A small image denoising autoencoder, trained from scratch.
Model: 3.79M parameters, 48-pixel images, encoder arch resnet, encoder norm batchnorm, encoder depths [2, 3, 3], encoder widths [48, 96, 192].
Training: muon at rate 0.0089, 11900 steps.
Rows from block 0 of the decoder, named by matrix and row number. Rows with one number belong to one channel. Each number is 50 + 10 x the weight over the matrix's rms, rounded and kept within 0 to 99. All counts start at 0.
# convs0: first 3x3 conv (decoder.mid.0.convs.0.weight, 144x144x3x3), inputs 88-98, a 3x3 kernel for each
# convs1: second 3x3 conv (decoder.mid.0.convs.1.weight, 144x144x3x3, transposed), outputs 88-98, a 3x3 kernel for each
convs0.48:51 58 47 55 61 42 58 55 48 46 62 49 65 49 39 56 45 53 50 54 53 41 59 70 50 61 64 48 47 42 58 54 62 59 42 49 44 57 42 58 77 43 48 58 54 52 60 55 53 53 48 55 46 43 49 49 55 46 45 35 56 43 53 52 52 53 37 54 53 53 48 52 55 60 54 46 51 58 56 52 53 50 39 45 39 42 55 56 50 48 42 67 51 44 63 41 58 55 36
convs0.49:49 55 37 62 35 39 58 50 49 46 58 49 48 58 51 54 52 40 28 41 49 54 57 48 47 44 47 60 69 59 59 55 59 50 58 57 51 51 52 41 69 48 43 47 54 44 52 50 40 50 56 41 47 60 64 53 52 45 50 52 51 66 48 45 60 42 59 57 54 49 63 49 62 45 50 41 51 48 55 55 52 48 53 56 50 57 46 52 53 46 50 53 48 53 49 37 51 34 63
convs0.50:54 62 64 52 53 36 53 66 61 55 60 60 50 29 38 46 55 36 53 41 46 44 33 37 53 43 54 60 51 43 51 74 62 46 47 47 64 64 59 44 55 50 44 49 40 54 44 33 50 46 38 64 45 52 43 48 51 45 61 55 46 44 54 56 51 51 46 42 52 43 46 50 54 51 49 56 38 59 52 46 54 49 68 55 56 41 52 51 50 50 40 35 38 47 47 44 58 43 48
convs0.51:52 41 41 61 47 37 59 49 44 51 46 44 48 46 59 54 47 53 30 52 38 46 42 50 42 39 39 67 55 71 62 34 50 55 46 57 48 49 53 38 61 52 57 46 53 49 41 52 57 50 42 50 55 45 45 41 50 50 45 56 64 49 48 34 37 45 18 36 40 32 48 58 43 57 42 42 64 47 44 50 37 48 26 39 45 31 39 44 39 47 61 56 60 54 55 54 71 54 55
convs0.52:58 49 67 66 68 66 49 53 51 54 64 45 43 58 29 40 62 43 52 49 45 55 58 51 52 39 42 61 59 64 58 54 59 48 59 73 60 52 39 50 52 46 52 51 54 57 50 56 60 56 53 59 61 52 61 65 53 59 45 60 50 57 63 41 49 30 45 51 32 43 43 37 47 64 48 50 52 54 48 54 56 41 37 46 53 34 48 47 48 55 38 51 44 49 60 40 43 55 38
convs0.53:48 52 52 55 55 49 52 53 65 46 59 60 33 29 31 38 43 31 55 34 31 66 41 38 64 50 40 53 61 45 55 67 47 45 62 52 37 64 57 14 35 54 47 42 43 56 57 57 41 63 49 56 48 60 48 44 55 54 43 41 62 58 59 36 41 33 45 46 40 54 52 39 48 45 48 51 45 55 53 50 57 47 44 43 41 44 32 44 52 55 52 59 45 37 60 59 47 46 59
convs0.54:45 42 39 31 31 28 40 46 43 65 47 46 52 58 52 50 37 40 61 67 54 55 79 60 47 52 59 49 53 52 64 63 58 62 66 61 43 41 44 48 53 47 37 42 46 51 44 47 52 42 46 41 38 39 65 50 52 67 68 42 55 58 46 68 62 54 64 65 53 53 49 50 48 66 60 49 64 57 61 50 53 62 48 54 51 59 53 51 52 44 56 47 60 49 57 59 49 50 55
convs0.55:43 46 49 42 66 65 40 64 68 63 61 60 47 51 75 50 47 61 59 73 44 55 82 38 49 55 38 65 48 43 61 48 53 72 56 47 43 62 58 59 57 55 58 57 43 46 42 43 47 37 46 59 53 36 54 48 41 53 23 58 57 34 52 46 50 50 67 60 56 53 35 49 44 49 51 42 44 47 53 52 57 64 68 64 62 67 51 62 76 52 50 41 53 40 23 43 55 73 67
convs0.56:53 56 59 58 58 42 51 53 53 61 50 64 66 57 61 42 45 50 48 39 37 46 46 27 46 49 42 52 35 39 35 48 42 45 49 51 47 41 36 59 35 46 54 47 51 52 53 58 59 60 41 53 51 51 44 53 53 30 35 52 39 54 47 47 37 58 54 37 44 47 49 55 50 46 56 60 50 48 46 42 37 50 56 47 50 44 52 41 39 55 45 56 47 54 45 37 53 30 42
convs0.57:36 43 56 23 40 63 36 50 59 28 34 39 19 20 32 32 41 41 57 57 44 66 54 16 51 49 38 57 49 58 51 48 42 65 51 44 50 65 52 21 58 57 39 52 51 67 40 33 67 37 27 51 38 50 48 50 41 35 36 60 44 59 56 41 49 29 47 35 34 45 49 49 42 45 61 34 49 67 41 63 62 64 46 35 60 48 38 55 47 48 60 49 51 62 70 70 61 45 41
convs0.58:50 60 45 46 51 54 45 46 64 57 53 51 57 27 46 54 62 67 55 47 56 47 18 60 47 52 34 55 48 58 40 57 42 52 65 43 49 40 44 57 31 57 47 50 79 48 51 47 56 43 65 41 51 58 62 53 57 68 45 62 54 61 33 50 49 56 46 12 57 60 25 42 54 45 45 60 35 38 43 50 33 50 41 56 59 45 53 38 44 62 55 51 41 64 37 15 47 44 71
convs0.59:56 41 32 61 47 31 58 68 47 54 62 49 58 48 43 59 54 42 69 66 23 52 41 18 60 69 60 41 31 40 39 41 41 68 76 61 63 42 48 64 42 36 76 47 51 52 56 29 49 55 38 59 48 51 58 48 41 58 62 42 53 59 73 80 47 63 62 48 47 52 41 47 63 47 38 64 57 58 37 34 41 33 47 49 38 51 46 42 55 41 59 41 66 56 39 61 53 48 65
convs0.60:61 40 44 63 52 55 41 51 46 45 45 50 52 50 53 43 45 50 34 42 46 35 60 43 55 61 38 50 49 47 48 33 47 44 43 52 53 46 48 48 44 48 48 35 45 58 57 55 51 60 50 58 59 52 54 48 31 84 48 55 50 55 50 38 31 45 39 39 42 63 59 47 32 57 51 23 47 38 37 47 60 42 49 48 51 42 38 59 50 46 41 46 59 57 41 47 54 40 43
convs0.61:51 60 66 53 64 52 51 48 45 41 47 53 51 36 45 46 33 44 40 42 37 53 52 52 36 42 41 62 57 57 55 67 72 65 69 56 42 36 47 32 34 38 38 39 48 55 47 51 51 62 58 42 54 53 53 43 45 55 49 58 58 53 60 41 49 44 36 51 42 42 51 44 49 61 59 39 27 45 53 65 56 50 51 41 54 53 42 50 49 47 65 58 55 52 38 41 52 54 60
convs0.62:60 57 60 51 48 52 54 43 50 47 32 42 51 25 34 44 25 37 65 64 43 64 78 64 55 58 55 38 44 29 42 52 43 45 44 38 53 47 58 55 56 40 48 53 46 37 45 50 46 64 53 40 53 41 37 39 45 46 41 39 56 54 45 47 54 45 47 48 44 42 43 41 41 49 54 55 56 54 52 50 56 37 43 48 38 48 48 34 34 50 44 54 58 32 47 56 54 33 48
convs0.63:51 68 49 52 61 53 60 70 62 58 73 62 58 54 54 49 42 47 48 64 62 43 71 46 56 48 56 52 38 55 51 38 50 62 92 64 54 46 51 39 38 31 42 45 45 46 35 52 41 43 41 55 69 48 49 33 46 42 19 26 58 57 44 38 49 58 42 45 46 51 56 62 49 59 53 54 63 48 60 41 51 59 70 51 49 55 55 51 57 51 36 39 37 42 33 49 49 44 49
convs1.48:53 30 39 53 53 42 49 48 52 47 48 44 36 59 64 35 35 58 44 38 41 47 48 52 42 43 46 64 44 41 55 56 56 47 56 49 49 45 60 41 40 52 45 43 59 46 58 58 47 86 53 39 46 49 22 30 57 54 28 37 54 33 48 49 60 47 52 58 46 48 61 53 62 42 34 56 45 54 41 24 51 43 40 54 60 62 62 39 61 64 46 34 45 40 46 52 41 41 62
convs1.49:55 48 50 48 42 78 50 42 50 38 50 42 51 27 47 46 37 44 38 54 47 34 43 66 42 49 53 61 60 58 55 63 68 63 51 59 58 57 46 55 53 48 49 51 65 40 59 45 43 52 54 40 44 46 41 20 38 38 58 43 40 50 40 39 39 55 46 57 48 43 60 54 43 44 50 48 57 42 46 46 48 52 62 59 54 71 54 61 56 58 24 42 47 43 51 45 44 47 54
convs1.50:47 57 59 41 65 50 45 50 42 47 53 51 41 54 45 63 67 45 55 45 48 31 36 57 51 45 42 45 50 43 48 44 47 40 51 49 66 59 52 49 62 57 49 58 62 44 61 42 37 39 61 35 35 47 46 40 59 43 42 45 49 31 47 49 57 66 33 35 57 38 42 51 51 53 48 42 32 30 50 45 48 55 60 52 59 62 55 56 36 58 40 54 43 42 44 21 43 51 48
convs1.51:50 63 59 63 75 52 55 69 56 52 36 56 58 47 61 63 65 68 51 74 52 53 68 54 53 74 61 57 58 42 59 68 49 55 54 45 68 64 54 66 63 46 65 52 43 65 57 52 60 62 45 65 79 56 41 19 32 46 20 30 45 21 38 54 52 51 59 57 59 56 47 42 52 43 52 46 42 40 61 60 47 58 47 57 58 53 62 48 47 48 47 43 47 47 38 41 59 62 57
convs1.52:55 41 47 38 46 48 52 55 56 58 53 47 57 53 54 57 55 46 45 63 48 47 63 51 52 60 59 54 45 36 54 46 45 54 46 46 55 49 35 43 50 20 55 45 42 56 46 56 51 50 37 48 54 42 51 39 57 40 42 56 57 42 57 44 30 50 58 36 45 65 52 55 45 51 40 63 40 49 56 49 53 52 57 53 59 56 60 52 78 64 50 38 57 42 47 51 40 40 50
convs1.53:43 55 47 44 52 41 59 46 51 48 60 48 45 51 52 40 58 50 46 63 52 66 46 44 54 50 55 62 33 39 63 40 44 52 50 56 63 54 53 45 53 63 55 50 63 49 42 51 50 63 42 45 52 49 53 39 52 48 35 41 31 26 30 60 56 62 59 52 45 38 42 41 52 60 37 52 44 54 55 52 47 49 55 43 56 45 53 51 45 51 28 38 35 26 43 26 53 53 24
convs1.54:46 52 48 51 38 54 50 45 49 42 56 32 53 48 38 52 50 42 54 58 42 49 49 52 62 66 64 66 62 51 59 60 54 68 70 60 52 44 46 23 41 33 45 46 53 63 67 54 47 57 43 56 54 37 53 63 54 52 72 64 43 43 57 53 53 50 78 77 43 59 57 51 60 52 60 62 50 74 58 61 71 57 56 52 57 66 68 64 72 51 59 41 52 69 60 55 52 55 55
convs1.55:45 34 45 44 37 46 42 59 50 36 47 61 46 56 63 44 42 46 38 38 48 44 42 35 49 49 59 45 38 34 56 45 49 60 48 46 45 35 42 33 21 24 50 32 35 50 55 51 36 45 64 44 36 55 48 57 59 49 38 46 46 19 44 43 43 50 50 44 51 62 49 49 50 51 51 49 55 39 58 58 39 47 35 40 51 52 44 49 45 45 55 46 51 53 60 41 59 73 43
convs1.56:47 35 49 72 56 61 51 42 61 48 33 43 45 24 41 39 36 45 47 53 50 59 62 55 51 42 60 50 53 43 51 58 55 54 58 56 39 49 56 41 52 51 36 51 43 52 32 52 50 51 36 50 43 35 61 48 49 42 54 66 44 60 50 48 41 53 51 55 59 44 80 60 51 52 45 40 53 39 31 41 28 50 64 54 50 58 57 50 37 52 37 49 52 57 54 55 28 38 48
convs1.57:35 39 38 28 18 35 31 31 33 57 71 72 35 40 75 49 45 44 59 54 51 49 46 63 48 38 37 57 52 60 21 30 25 36 35 30 52 67 59 48 51 48 46 55 59 61 59 56 48 45 72 52 52 74 48 43 39 58 56 42 58 57 34 56 62 58 56 60 49 63 61 61 50 58 70 25 43 77 38 51 59 53 58 52 51 33 37 50 42 42 55 44 41 35 58 53 38 49 50
convs1.58:53 18 48 44 94 58 46 62 60 31 35 50 56 48 54 40 65 42 39 64 57 58 28 51 39 56 36 69 41 51 52 87 37 57 55 54 42 54 39 58 68 43 47 59 41 46 27 53 42 39 32 49 38 49 57 63 61 30 46 53 54 51 42 62 38 43 45 68 53 57 37 47 64 35 51 30 80 30 42 41 40 60 40 53 38 47 44 51 44 42 28 52 42 37 66 50 60 34 56
convs1.59:50 56 59 47 43 52 37 29 56 40 44 54 44 62 55 41 64 71 69 57 58 55 43 66 70 46 57 45 35 43 51 49 46 16 27 56 47 53 42 45 62 49 40 65 52 63 57 64 44 38 56 36 19 58 51 45 53 67 29 48 51 46 51 53 64 60 39 68 52 54 63 49 49 55 49 60 61 45 48 60 47 39 46 49 48 35 57 51 42 47 54 46 49 42 45 43 45 29 45
convs1.60:50 37 48 63 35 57 57 40 45 48 49 44 54 38 41 69 68 46 43 45 44 54 63 50 51 44 58 61 73 69 47 61 53 50 75 50 37 41 39 84 48 45 52 45 55 56 41 50 45 43 42 48 43 42 74 60 53 55 61 44 49 58 46 48 42 45 45 39 48 52 59 66 43 37 48 44 49 39 51 62 51 53 45 49 67 61 35 52 68 58 49 41 47 57 53 47 46 60 56
convs1.61:55 51 59 44 42 38 50 45 40 47 43 48 58 75 60 40 44 31 49 54 55 53 59 62 44 49 49 68 64 60 56 72 47 44 42 43 51 50 48 49 33 33 71 64 68 44 29 53 37 49 49 52 55 72 50 56 39 56 38 30 54 60 52 55 54 53 47 53 80 58 63 72 65 59 57 52 60 55 55 52 62 55 43 51 62 61 49 53 50 48 49 50 54 45 75 50 46 46 53
convs1.62:48 40 65 52 35 57 65 44 55 59 53 41 51 62 44 48 54 49 51 65 64 70 71 70 47 56 64 52 58 45 46 59 42 44 54 41 41 47 48 38 42 52 37 55 58 56 37 39 37 25 29 51 46 51 56 40 58 48 44 38 53 60 58 39 34 42 49 52 31 52 46 49 51 60 53 53 56 55 66 67 57 46 34 35 40 38 33 47 31 48 42 66 53 42 42 40 38 44 41
convs1.63:53 36 43 64 71 62 53 53 50 44 62 45 40 53 43 38 51 40 59 39 49 39 50 52 47 47 47 32 25 35 39 36 46 55 53 49 39 41 46 67 89 62 59 61 58 41 41 54 48 62 69 57 62 59 50 59 36 47 42 41 64 48 49 58 58 57 51 52 44 60 48 58 53 56 49 73 67 54 52 59 53 52 69 67 34 41 35 51 27 40 52 58 44 63 57 68 51 61 70