Weights of a small image denoising autoencoder: 48-pixel images, trained on photos of plants, animals and fungi (iNaturalist).
Rows from block 1 of the decoder, named by matrix and row number. Rows with one number belong to one channel. Each number is 128 + 24 x the weight over the matrix's rms, rounded and kept within 0 to 255. All counts start at 0. Numbers have three digits each.
# convs0: first 3x3 conv (decoder.mid.1.convs.0.weight, 144x144x3x3), inputs 42-55, a 3x3 kernel for each
# convs1: second 3x3 conv (decoder.mid.1.convs.1.weight, 144x144x3x3, transposed), outputs 42-55, a 3x3 kernel for each
convs0.4:105140121118146141122151121124126120094133159137146138138114137120147123110112134174146145163127126124136122147109107103151127107129122126131119123134075122121100154113140128125140151145132139128111165191147165187145136170149109139122100106121136126124130191107132146123112136136099105130123107144114123125097152131126124108130115139102101125120122119125118129136139133159146158
convs1.4:119172134129183161125132145135105113131126146118139134116123119137119119147139105126119151122096104124098097103096151110106159119104107126100133145139133159128146146135152113111125098118125128054124156055115140112116123135109117141105131128141137131110162160112149142125113131107132143114120152132129119104132133162128165147154170163118144164129126147109114087115133131131109150
convs0.5:120130168129121155139147149144134131148105080155114122135108129147141123126126131116097136077083145107109117110121111132158123132108131145120134145158140147170130122128135127154131127121105114127142128131109108103112144115122120132132104110131141098121108114123126128115160162175145171173130162149143127120151162157139149170145123122130100131112124070104127165111125142142093114
convs1.5:118134116124125120122117143136177140121095087140130113122101138137138106150129125152139144106115130108126131127151108135154133141106157146120162109124139097131144139116126143103113130130134118153146104138163105101129119142148118159127133154133168135132131086120157158133125134146136156145120135126138108126148114144145131109129116131135139146105114116159117123133108132149160141
convs0.6:152123139140156159186182149100097109089096097116095086167167149101115146133157161125093138090050114104169157138114104108044103118116155101126122140126102138118127154147125132137127102088124145159134153165125124133112152122138126135120191255181155131153117142151108228194113125099080095067112104120129107103136152148116152117112092118103099114090182136170153151126093119094080098
convs1.6:169083053159124092109100106156098146157118199163100161081144144104127123150121099126131163117141130128195133122199171146202137145174121103194123158088106156086139123099099120098059116083071120101135113148155107103123111120117153218099168226097105102157112124140132155088136073167119105161141106135104085090127115132136094152104169163130182149186200158157109098087114173104116189
convs0.7:146128095110140134128158157135154188088096117119121103135157124146116145139184155097113114088081107106119122104097119134106128130099130117106089148109127137119135117093108136121116121159126108105122103120151115121151109114150149123155106141132156165127118130148119100114131141146140138155157144130148157131148154137159108140111134102126132114101129119136153121151149164129154135
convs1.7:139104144151086086105117123126153124108169118117151135092110126108170141154166157137152158192125119117116131107128095099164151131158121155132134117128154097115111120110092132096129148146119117106135088162156096147140141130133135124137129139149149134125163136125141119103109144129112143110113136128123140135136111140126115124149134147116056102137092125109149144151127107140132135
convs0.8:115118143140196153150180146133156153101125086102123119145127140114171171148124148085164116100117144111137116133127154097134160110119132123145128104158155107118109098108125134079084109106088153160105140139130146149121098116133119110134092134130125088110137146116121095091144117113175154166140122119126133152125156144139169147184134160148127146106136151117127114124118128104135134
convs1.8:139099125124118130161099103127145111109115133149136102090142119131157154112129115130132129115098110130118153112124162108142167128097135168111115138132099169120124104121164094144136118125129148134128099162160132088118120113145084101139085068116122125111149109111111133100146108113108106143116120135140142123111094122118160133137136143152112130133107103135139141124139154132173150
convs0.9:159143126165211127165158128142119122151121084150114079130103096125099102119135119120125131137139122095122112089114113148136073143162131131130116119145150131133137130113102132127094130123135114090109120083072145129110147158110153172099153144125104132132107146128115127139150140166135152155112138148137142151145130158146147116130100119122097112115103139105113114148190124111142128
convs1.9:121123121145129125126091106134139132145155134136163150123125093138164151118163147127103124156121148144113153122104099132174152134129131127119111143083059102090091121099083092075116099105118117122140128118147156145157122127092150183139115128165148132108129108141142146161128106122167128120147145126126122140104088121134131135163148134165157144159124127105128150085094141126131144
convs0.10:135122128137167137129139155113124130122114120110105104133148124141187145124136140090118106142031094139106117136137155164181176148158141147121105127140079111124129085114100087125078114104101125148149136142133112128137136146135123178144127131119162150120151150116127119107137128124131133119118104120131146124124162160140144115114120078159189103126126084116125109118124107143130129
convs1.10:139141086127138165136137149141118125109145177109140144109127130134094084111141120144141110147115069137126115120139107111112073108132111146143094175140136144139137125141131117147138116151126137123153174137129133118108145133104126167136133162119140146148156136164133149130137147126120144162134104132117129120139144144135140115121105151131098109123115159145120141107161138157184121
convs0.11:144140162141127129117138127134118116131148162137149148145168176152138161132139130135115119088173085115141122121138141124125122119143137142153116122120123118115130064101078077073091110128109114141135134167144143132116146126144113099139138120116146131138100138143130152145118124104120113124128125128148116136108099091118112107108097093105120111126156157104105117110153157126133146
convs1.11:142120157083046111131117173134139117141196172137139136145117132100111139119124130112114140100133131114093132139135162100103136130113141132123137112157161128091104135162125120169139154160124155152117160104123123148140172118145163155163134159156141149150105163155114130136138121133158121126146133142128120134099122125096103127123101117136101120131113137148135162121136136157167169
convs0.12:099085044103148089123142096118149125097114108089137137138180154148185161137130136160157147168177180156155143114131114157150152155136124158155162144143169135132154157186172111162152116113126136141106157146130156166156117079090120124106171150126160157168158159161136149151144196196109172156105139133114147126122174170122172180137094160146096147146134124089147066099134121113106093
convs1.12:117125150095065128154128135135150155118114132140130130165128135127117114166108128123148111115130149090094122176121134117092125154116134109131133124145160123163123124126133141176158131175164118099109134107102145161141099119108117122124166157144133136136117139122118145125165145141135144121121112146125122100142145129150158135121138160106116116125134131146148128124110120142094133
convs0.13:127116136115171162108105111145096133111107097107093111168164139173175125129135102127112138139095131134109124125111097137135126121144125123124133143153126149137126127137095111108104101123120130127149147155133102135109109107131132127157128111140156146126142154130136146118123153121108103096116105112122124137144160129136148142121118124147149113127128113156165123170163128163162120
convs1.13:122098138107099164106115160090109130127120155103107119111117121157114131129129102135108157178112130138128137140128141133113137100149127165087110122155171147115151090102124051146129139112147138139123146161108141188154162116135114112112100110136138114134094094135133109120102138151120128143133121113122144133134159092129097097115107127149114165177145184140136101150198133146149105
convs0.14:112143147134151142164161114093068079061044101105115122137084116106133142130118136117120101139106122154220173093104109114008092126181156126128102108163098115090161114138123128175140114103136124123123133114120134089109105069131119098116149200141137104135151131137140185177129171119157164152136102154138099108130128187142189155124047109108110135134187159111130118132167136112071124
convs1.14:113088120112075151138111113077097105107196181134158141088143118088103123115094112095115092095087084133113143113150116136134134124151118154132092137190153149113139123067156134165140140098152117145122150215119154149154106030097134093073103058155146115097144107123112119126137164096097146119097164128108125170085148096131098111147114131136106152128156161146189179132140132134123116
convs0.15:125131134105114167129119118139134104138107086135145139138128130141129120123109094139126118124177155102128156153146107143144115144138136106127137103088121119094120109109162078091145111125130156146158138142178133137141115120093098164112111176148116130120105095117128119145130123134166089092148117104155133122109133160091112125123166154107167168108127149080086130097138122114113121
convs1.15:139135133155131131132123118134098125165112135140098128151107098177130119128120144120139136143146154146139136113091122126082112147125127145132122160103109124120122128130106129154114118142137152131104146131130119091130112117131120119109102144120142114134142145130139127124102113116112088095128119099121118103159136111145139110111077112106054115125090104138155159140199162123168124
convs0.16:118166132109115113117121104146165137106100132141129145117135126153150136115093125120116144149109101135135103120131132118136109100132114133099144134148137120115095106093085122144155136134155144151117140121106132180149129133113119135110120122111116167142166135148101122120173203151129177160146136128148131138116140141119127145119135115114122151103109137104127120120135119144142135
convs1.16:137180147150146140151116123141163132163151149128143146118160133096160155119119117166143131119112099154132135138124133098090144123107113153092145131098126119071103084053122130140101110150146130122166144160149125136116112128077103129124125132097136164127157185163105118165126200126098201159127119134128110140121154136100156126113128140123154150124132168114167118169190140167171145
convs0.17:131150116113136131138154118142134133134120131142151157067125121101144135113126112147141132185129128150126156133144156112138160117104100139146122119154129139119141086110098130155119116137117137155147122146140112107113162121151120079127178161155124136112115118107148111138126151122142117110137169140114186112135141163111085136172131125132058094155134164179184165162103115145123111
convs1.17:116082122118196191103128145094066118119118100121136109146169092129141157098145171121084108125083071132125099102112116127183111092084100105112171161195185117112114160124142127097168153103154133166116155136106146102104102076093111156148135193147131093111144167160108109097138122116104143082121124133086090082099129136150166152129145125132127151173186146123111138128178153100077138
convs0.18:154146145137136138155135110109125117106122086124128110173170184168172173139158150108088129116123171119124169095096125115111180119130146113161125153173144149158171095109136097099126140124135147152135149156120131136110144133139155156142108132147112123154063106166112117147124124155134111141155152168123134130157157140135126132090103134106144152112131109145122125120100111119118121
convs1.18:129119131099175164103123134135175134167158146134150115123124138118146141136138145139104108151089147167113148123092076101084059118115114142069123121088073123112107097076124094096137127151132144121095153111140125127122143115131142111101175119105150155136141154151136108123137116131126100115118097144107183152101173148120183151153124098139098107153130114147131144110112142150144157
convs0.19:113095097122119101105075107117115109125128124092121105135124127119107138114113106122134135113117129160131099110128100150090099116117126108083102125100138094131134152128114162138134132148132135142134137103106133163119125118128116122098135125105147131127128122160147164121136116102156138113143120091150126129135109112126126125138120146115152120126131132133137154101148162113152142
convs1.19:158161152105138156135126146146158109179141144142116150117135132112206127107085130106132117092117137127122115128119135150138090122080105122109149130097133155147119157135134135091157112129114082102128109128164098091112134128131125162168122124122144136126156137162120163128133112138104176151138128143120111133112152128160184125147161121134162113129111101150119141076108126148120120
convs0.20:150126131109122112126110091110112115134152129128167137128148110119117116136143089145146124134171143152156132141112153144136107169163113124144127147144117148142150147149122117154112111131103121130136155132143174083124106127102141101139134130126124129117117139119120125117106089119108145133122147111097119114136108160120112164136123112111126137099112139145154142113098110109111118
convs1.20:140124130203151103146146117076098086124065075131110086123159124134188113149196194131149106135117102122088103157089139143087118131124151142150159129149140117116121146152149161152123153148135157107118129092116124087111137151126125084134100092115138133127110094108120093097112100142089050126104072142114105115139119143135099139101131149151143129138114097152147161112120123125108125
convs0.21:114077112102104096088121107148168112141121128141138154130122148166112123164104129149150134126128124135119144131130127107111146119129141120140128117092134117121135145128146116129148111155121114118120110123141098116120117141121104114139135117125118126131144150170151110096106120147117120130121142145152138144129129119115134128101140171147145172119102114136163136086132134125145140
convs1.21:143129123130146121157150102092150135109156146129114117140143116129059092131094118112117138111145097123153116123124159126168122137162121112107122095131163128127142134119133132136107101131112135132126097166177123164147147155126099080138134130155132120125101132140141140131131100125172145120153117113127114155119136134126146144159118132147095107127114123127122139110082130141093114
convs0.22:122101089111108128115148113118104112098093099116116102122147140124133134122120120147140133149145107154133083116109112136130088139125137115150144136138152136102129129135128164122133184156116129162153134150131148145122108129118138140119085110103128142136139148160148142137122162162156132188147142145142139127128109133122105134149158153135099170114090147148135108169127124119116110
convs1.22:146170139124109145135142137126141183147121115133128138113132126147108135104104126112126114123141110151138130154107097116090096135131098162154130166133127148127147132098097109112111113145119130141129116130119121129129148142137208211157127150139149186114104200123115140123138135161123105104139143145079059097145138155133115137105132135091075124153144129158151139168172157126109135
convs0.23:118133134123160129112089097109094115090075172102088115112138118115157153102123135144124127108133140129168159150163135115104135106123122116144128133171112127121139124142108127143110136144121128164125120144174108148169092124125156148142124098110126147152104097130117119138121134128119138119114123110129124128098110118124151128151143133157116112124099118119148160145100124152128135
convs1.23:126143122150177183144127136104085103160120146172148154128134115110132147160129127108140131113148156132138122126115147084047175127079126138143148177112134147142138143108132138141110129111133117117129087128130145147145141111098123116136114153139140147112108130110121168121092119156116165158079116134124106137148176125151139114132168129125094100115118113133144144102110112127127184
convs0.24:106129144110133139105114111128117104119116111119107120112107119145140103116131127130115163158128171155136147150205117147133146106108131137127146140143153129104118106168146105118127113129148153142129167178113146151143121102120115130150118129142119125110144130136162132142135157113154161143108146132094149099084143151115133134097146159125143130162136151135150154138130131129123125
convs1.24:143144133121135153133158129125150131118080096114116127138107117164140162148130129151117145160145147127110134120175138131160130104129124153085130095071103133096137115161148109128111146111120168191114121135109161147169123103156108130109130154121139154145133155119119124101140141151143140123125100127103155162105143112122098109095118136096064120106132123120114129111119128152127128
convs0.25:108103111121145111140161131109137136156131123112148128131124162107179153136142122137120129083115106109104102103131098105097110102117100118155129114191126120166139165148134151133130118107125131109126123130160135143162113103139159126130124117118108143124124151108131120112098099144095207130129136122170132129149150161138127120120135108135149138124136112160174174110145126127130142
convs1.25:107107122157163128132121141113123108106099121132140106142120130127159145146152157130136133145074107143108124130142134107099169130123141130104125106105104126134135139120166182099122179131120124149133115117143137090124160181130136123102150144130115148130127119122119137113129114106116100133111100125139121127145135131156107142123113113106099158145113127142167102130139133136143124
convs0.26:100121102097111079076086092116123119120160113119134120129155162148181194138156158133113135172129137135148154120122146163137142129131120126141121131152157129123149127121123119125112129119119125109128140106103124107122082079062094097072078080079151127131152118135134114121112129138136157138118122116146163142152160135140146160133132115160134086166144119124099091119085074125130097
convs1.26:139127116127171164095129128118149135092089122098127132147164131120133152099143118113156131162191117105130135123138135142160126141135151136138138122122117141087114124110122103101131147165151118129107120171120105125104130121102100139114130108119133138120102167132146187115146134142133175131142138138111118120136130094168142124147113101166118115153124106129104124124129130114096124
convs0.27:102118099093090103109122114133114131130135125085109132145136089117107113092107092130108144116088133143130124106116150137099133123131132150151136134152124153152146110112132139161156157122139132111143131103123133096148081108127150134136127130107121129130150108130145106129105177165116173145134130126124135143099116142090095126127156131173162160166149143126138142146145165176176126
convs1.27:121145116145196121133152143132124112142122109137151103142096120120122114149112146157123133107131138124125136107104116095112128123098121137109100170092122111125082119127102138142112147146114142114125101090137126140131133143139159130100155141123125119152122118164131105130114121132120167132120120133116110141154131157116108107084157147134169105134180145118124126085202191109097158
convs0.28:095125119094146106112138099126135145106100116141151134122108121103120128131149143171152112209180158143151161115116118121106128122137124103135139145154157109138126141135129132133127135148133137139133141132140131141143150134138146076120113104124133093130142116164129125136139120140187118128144102148130128126084118104111121144157135104160134111107146136149097123120132130127134136
convs1.28:144102154108074101137182098159144125127145142135123165151177095133090134134111132092099105133105109101131113122123119145096111110136109135136164116097127147111116127114125092148132113132132125120130148123158138109134132127106147120100125127108121105097122157142126120112101116136124084137128130134127138137098167135110145139124116094103081088132116098106089115123118122129124100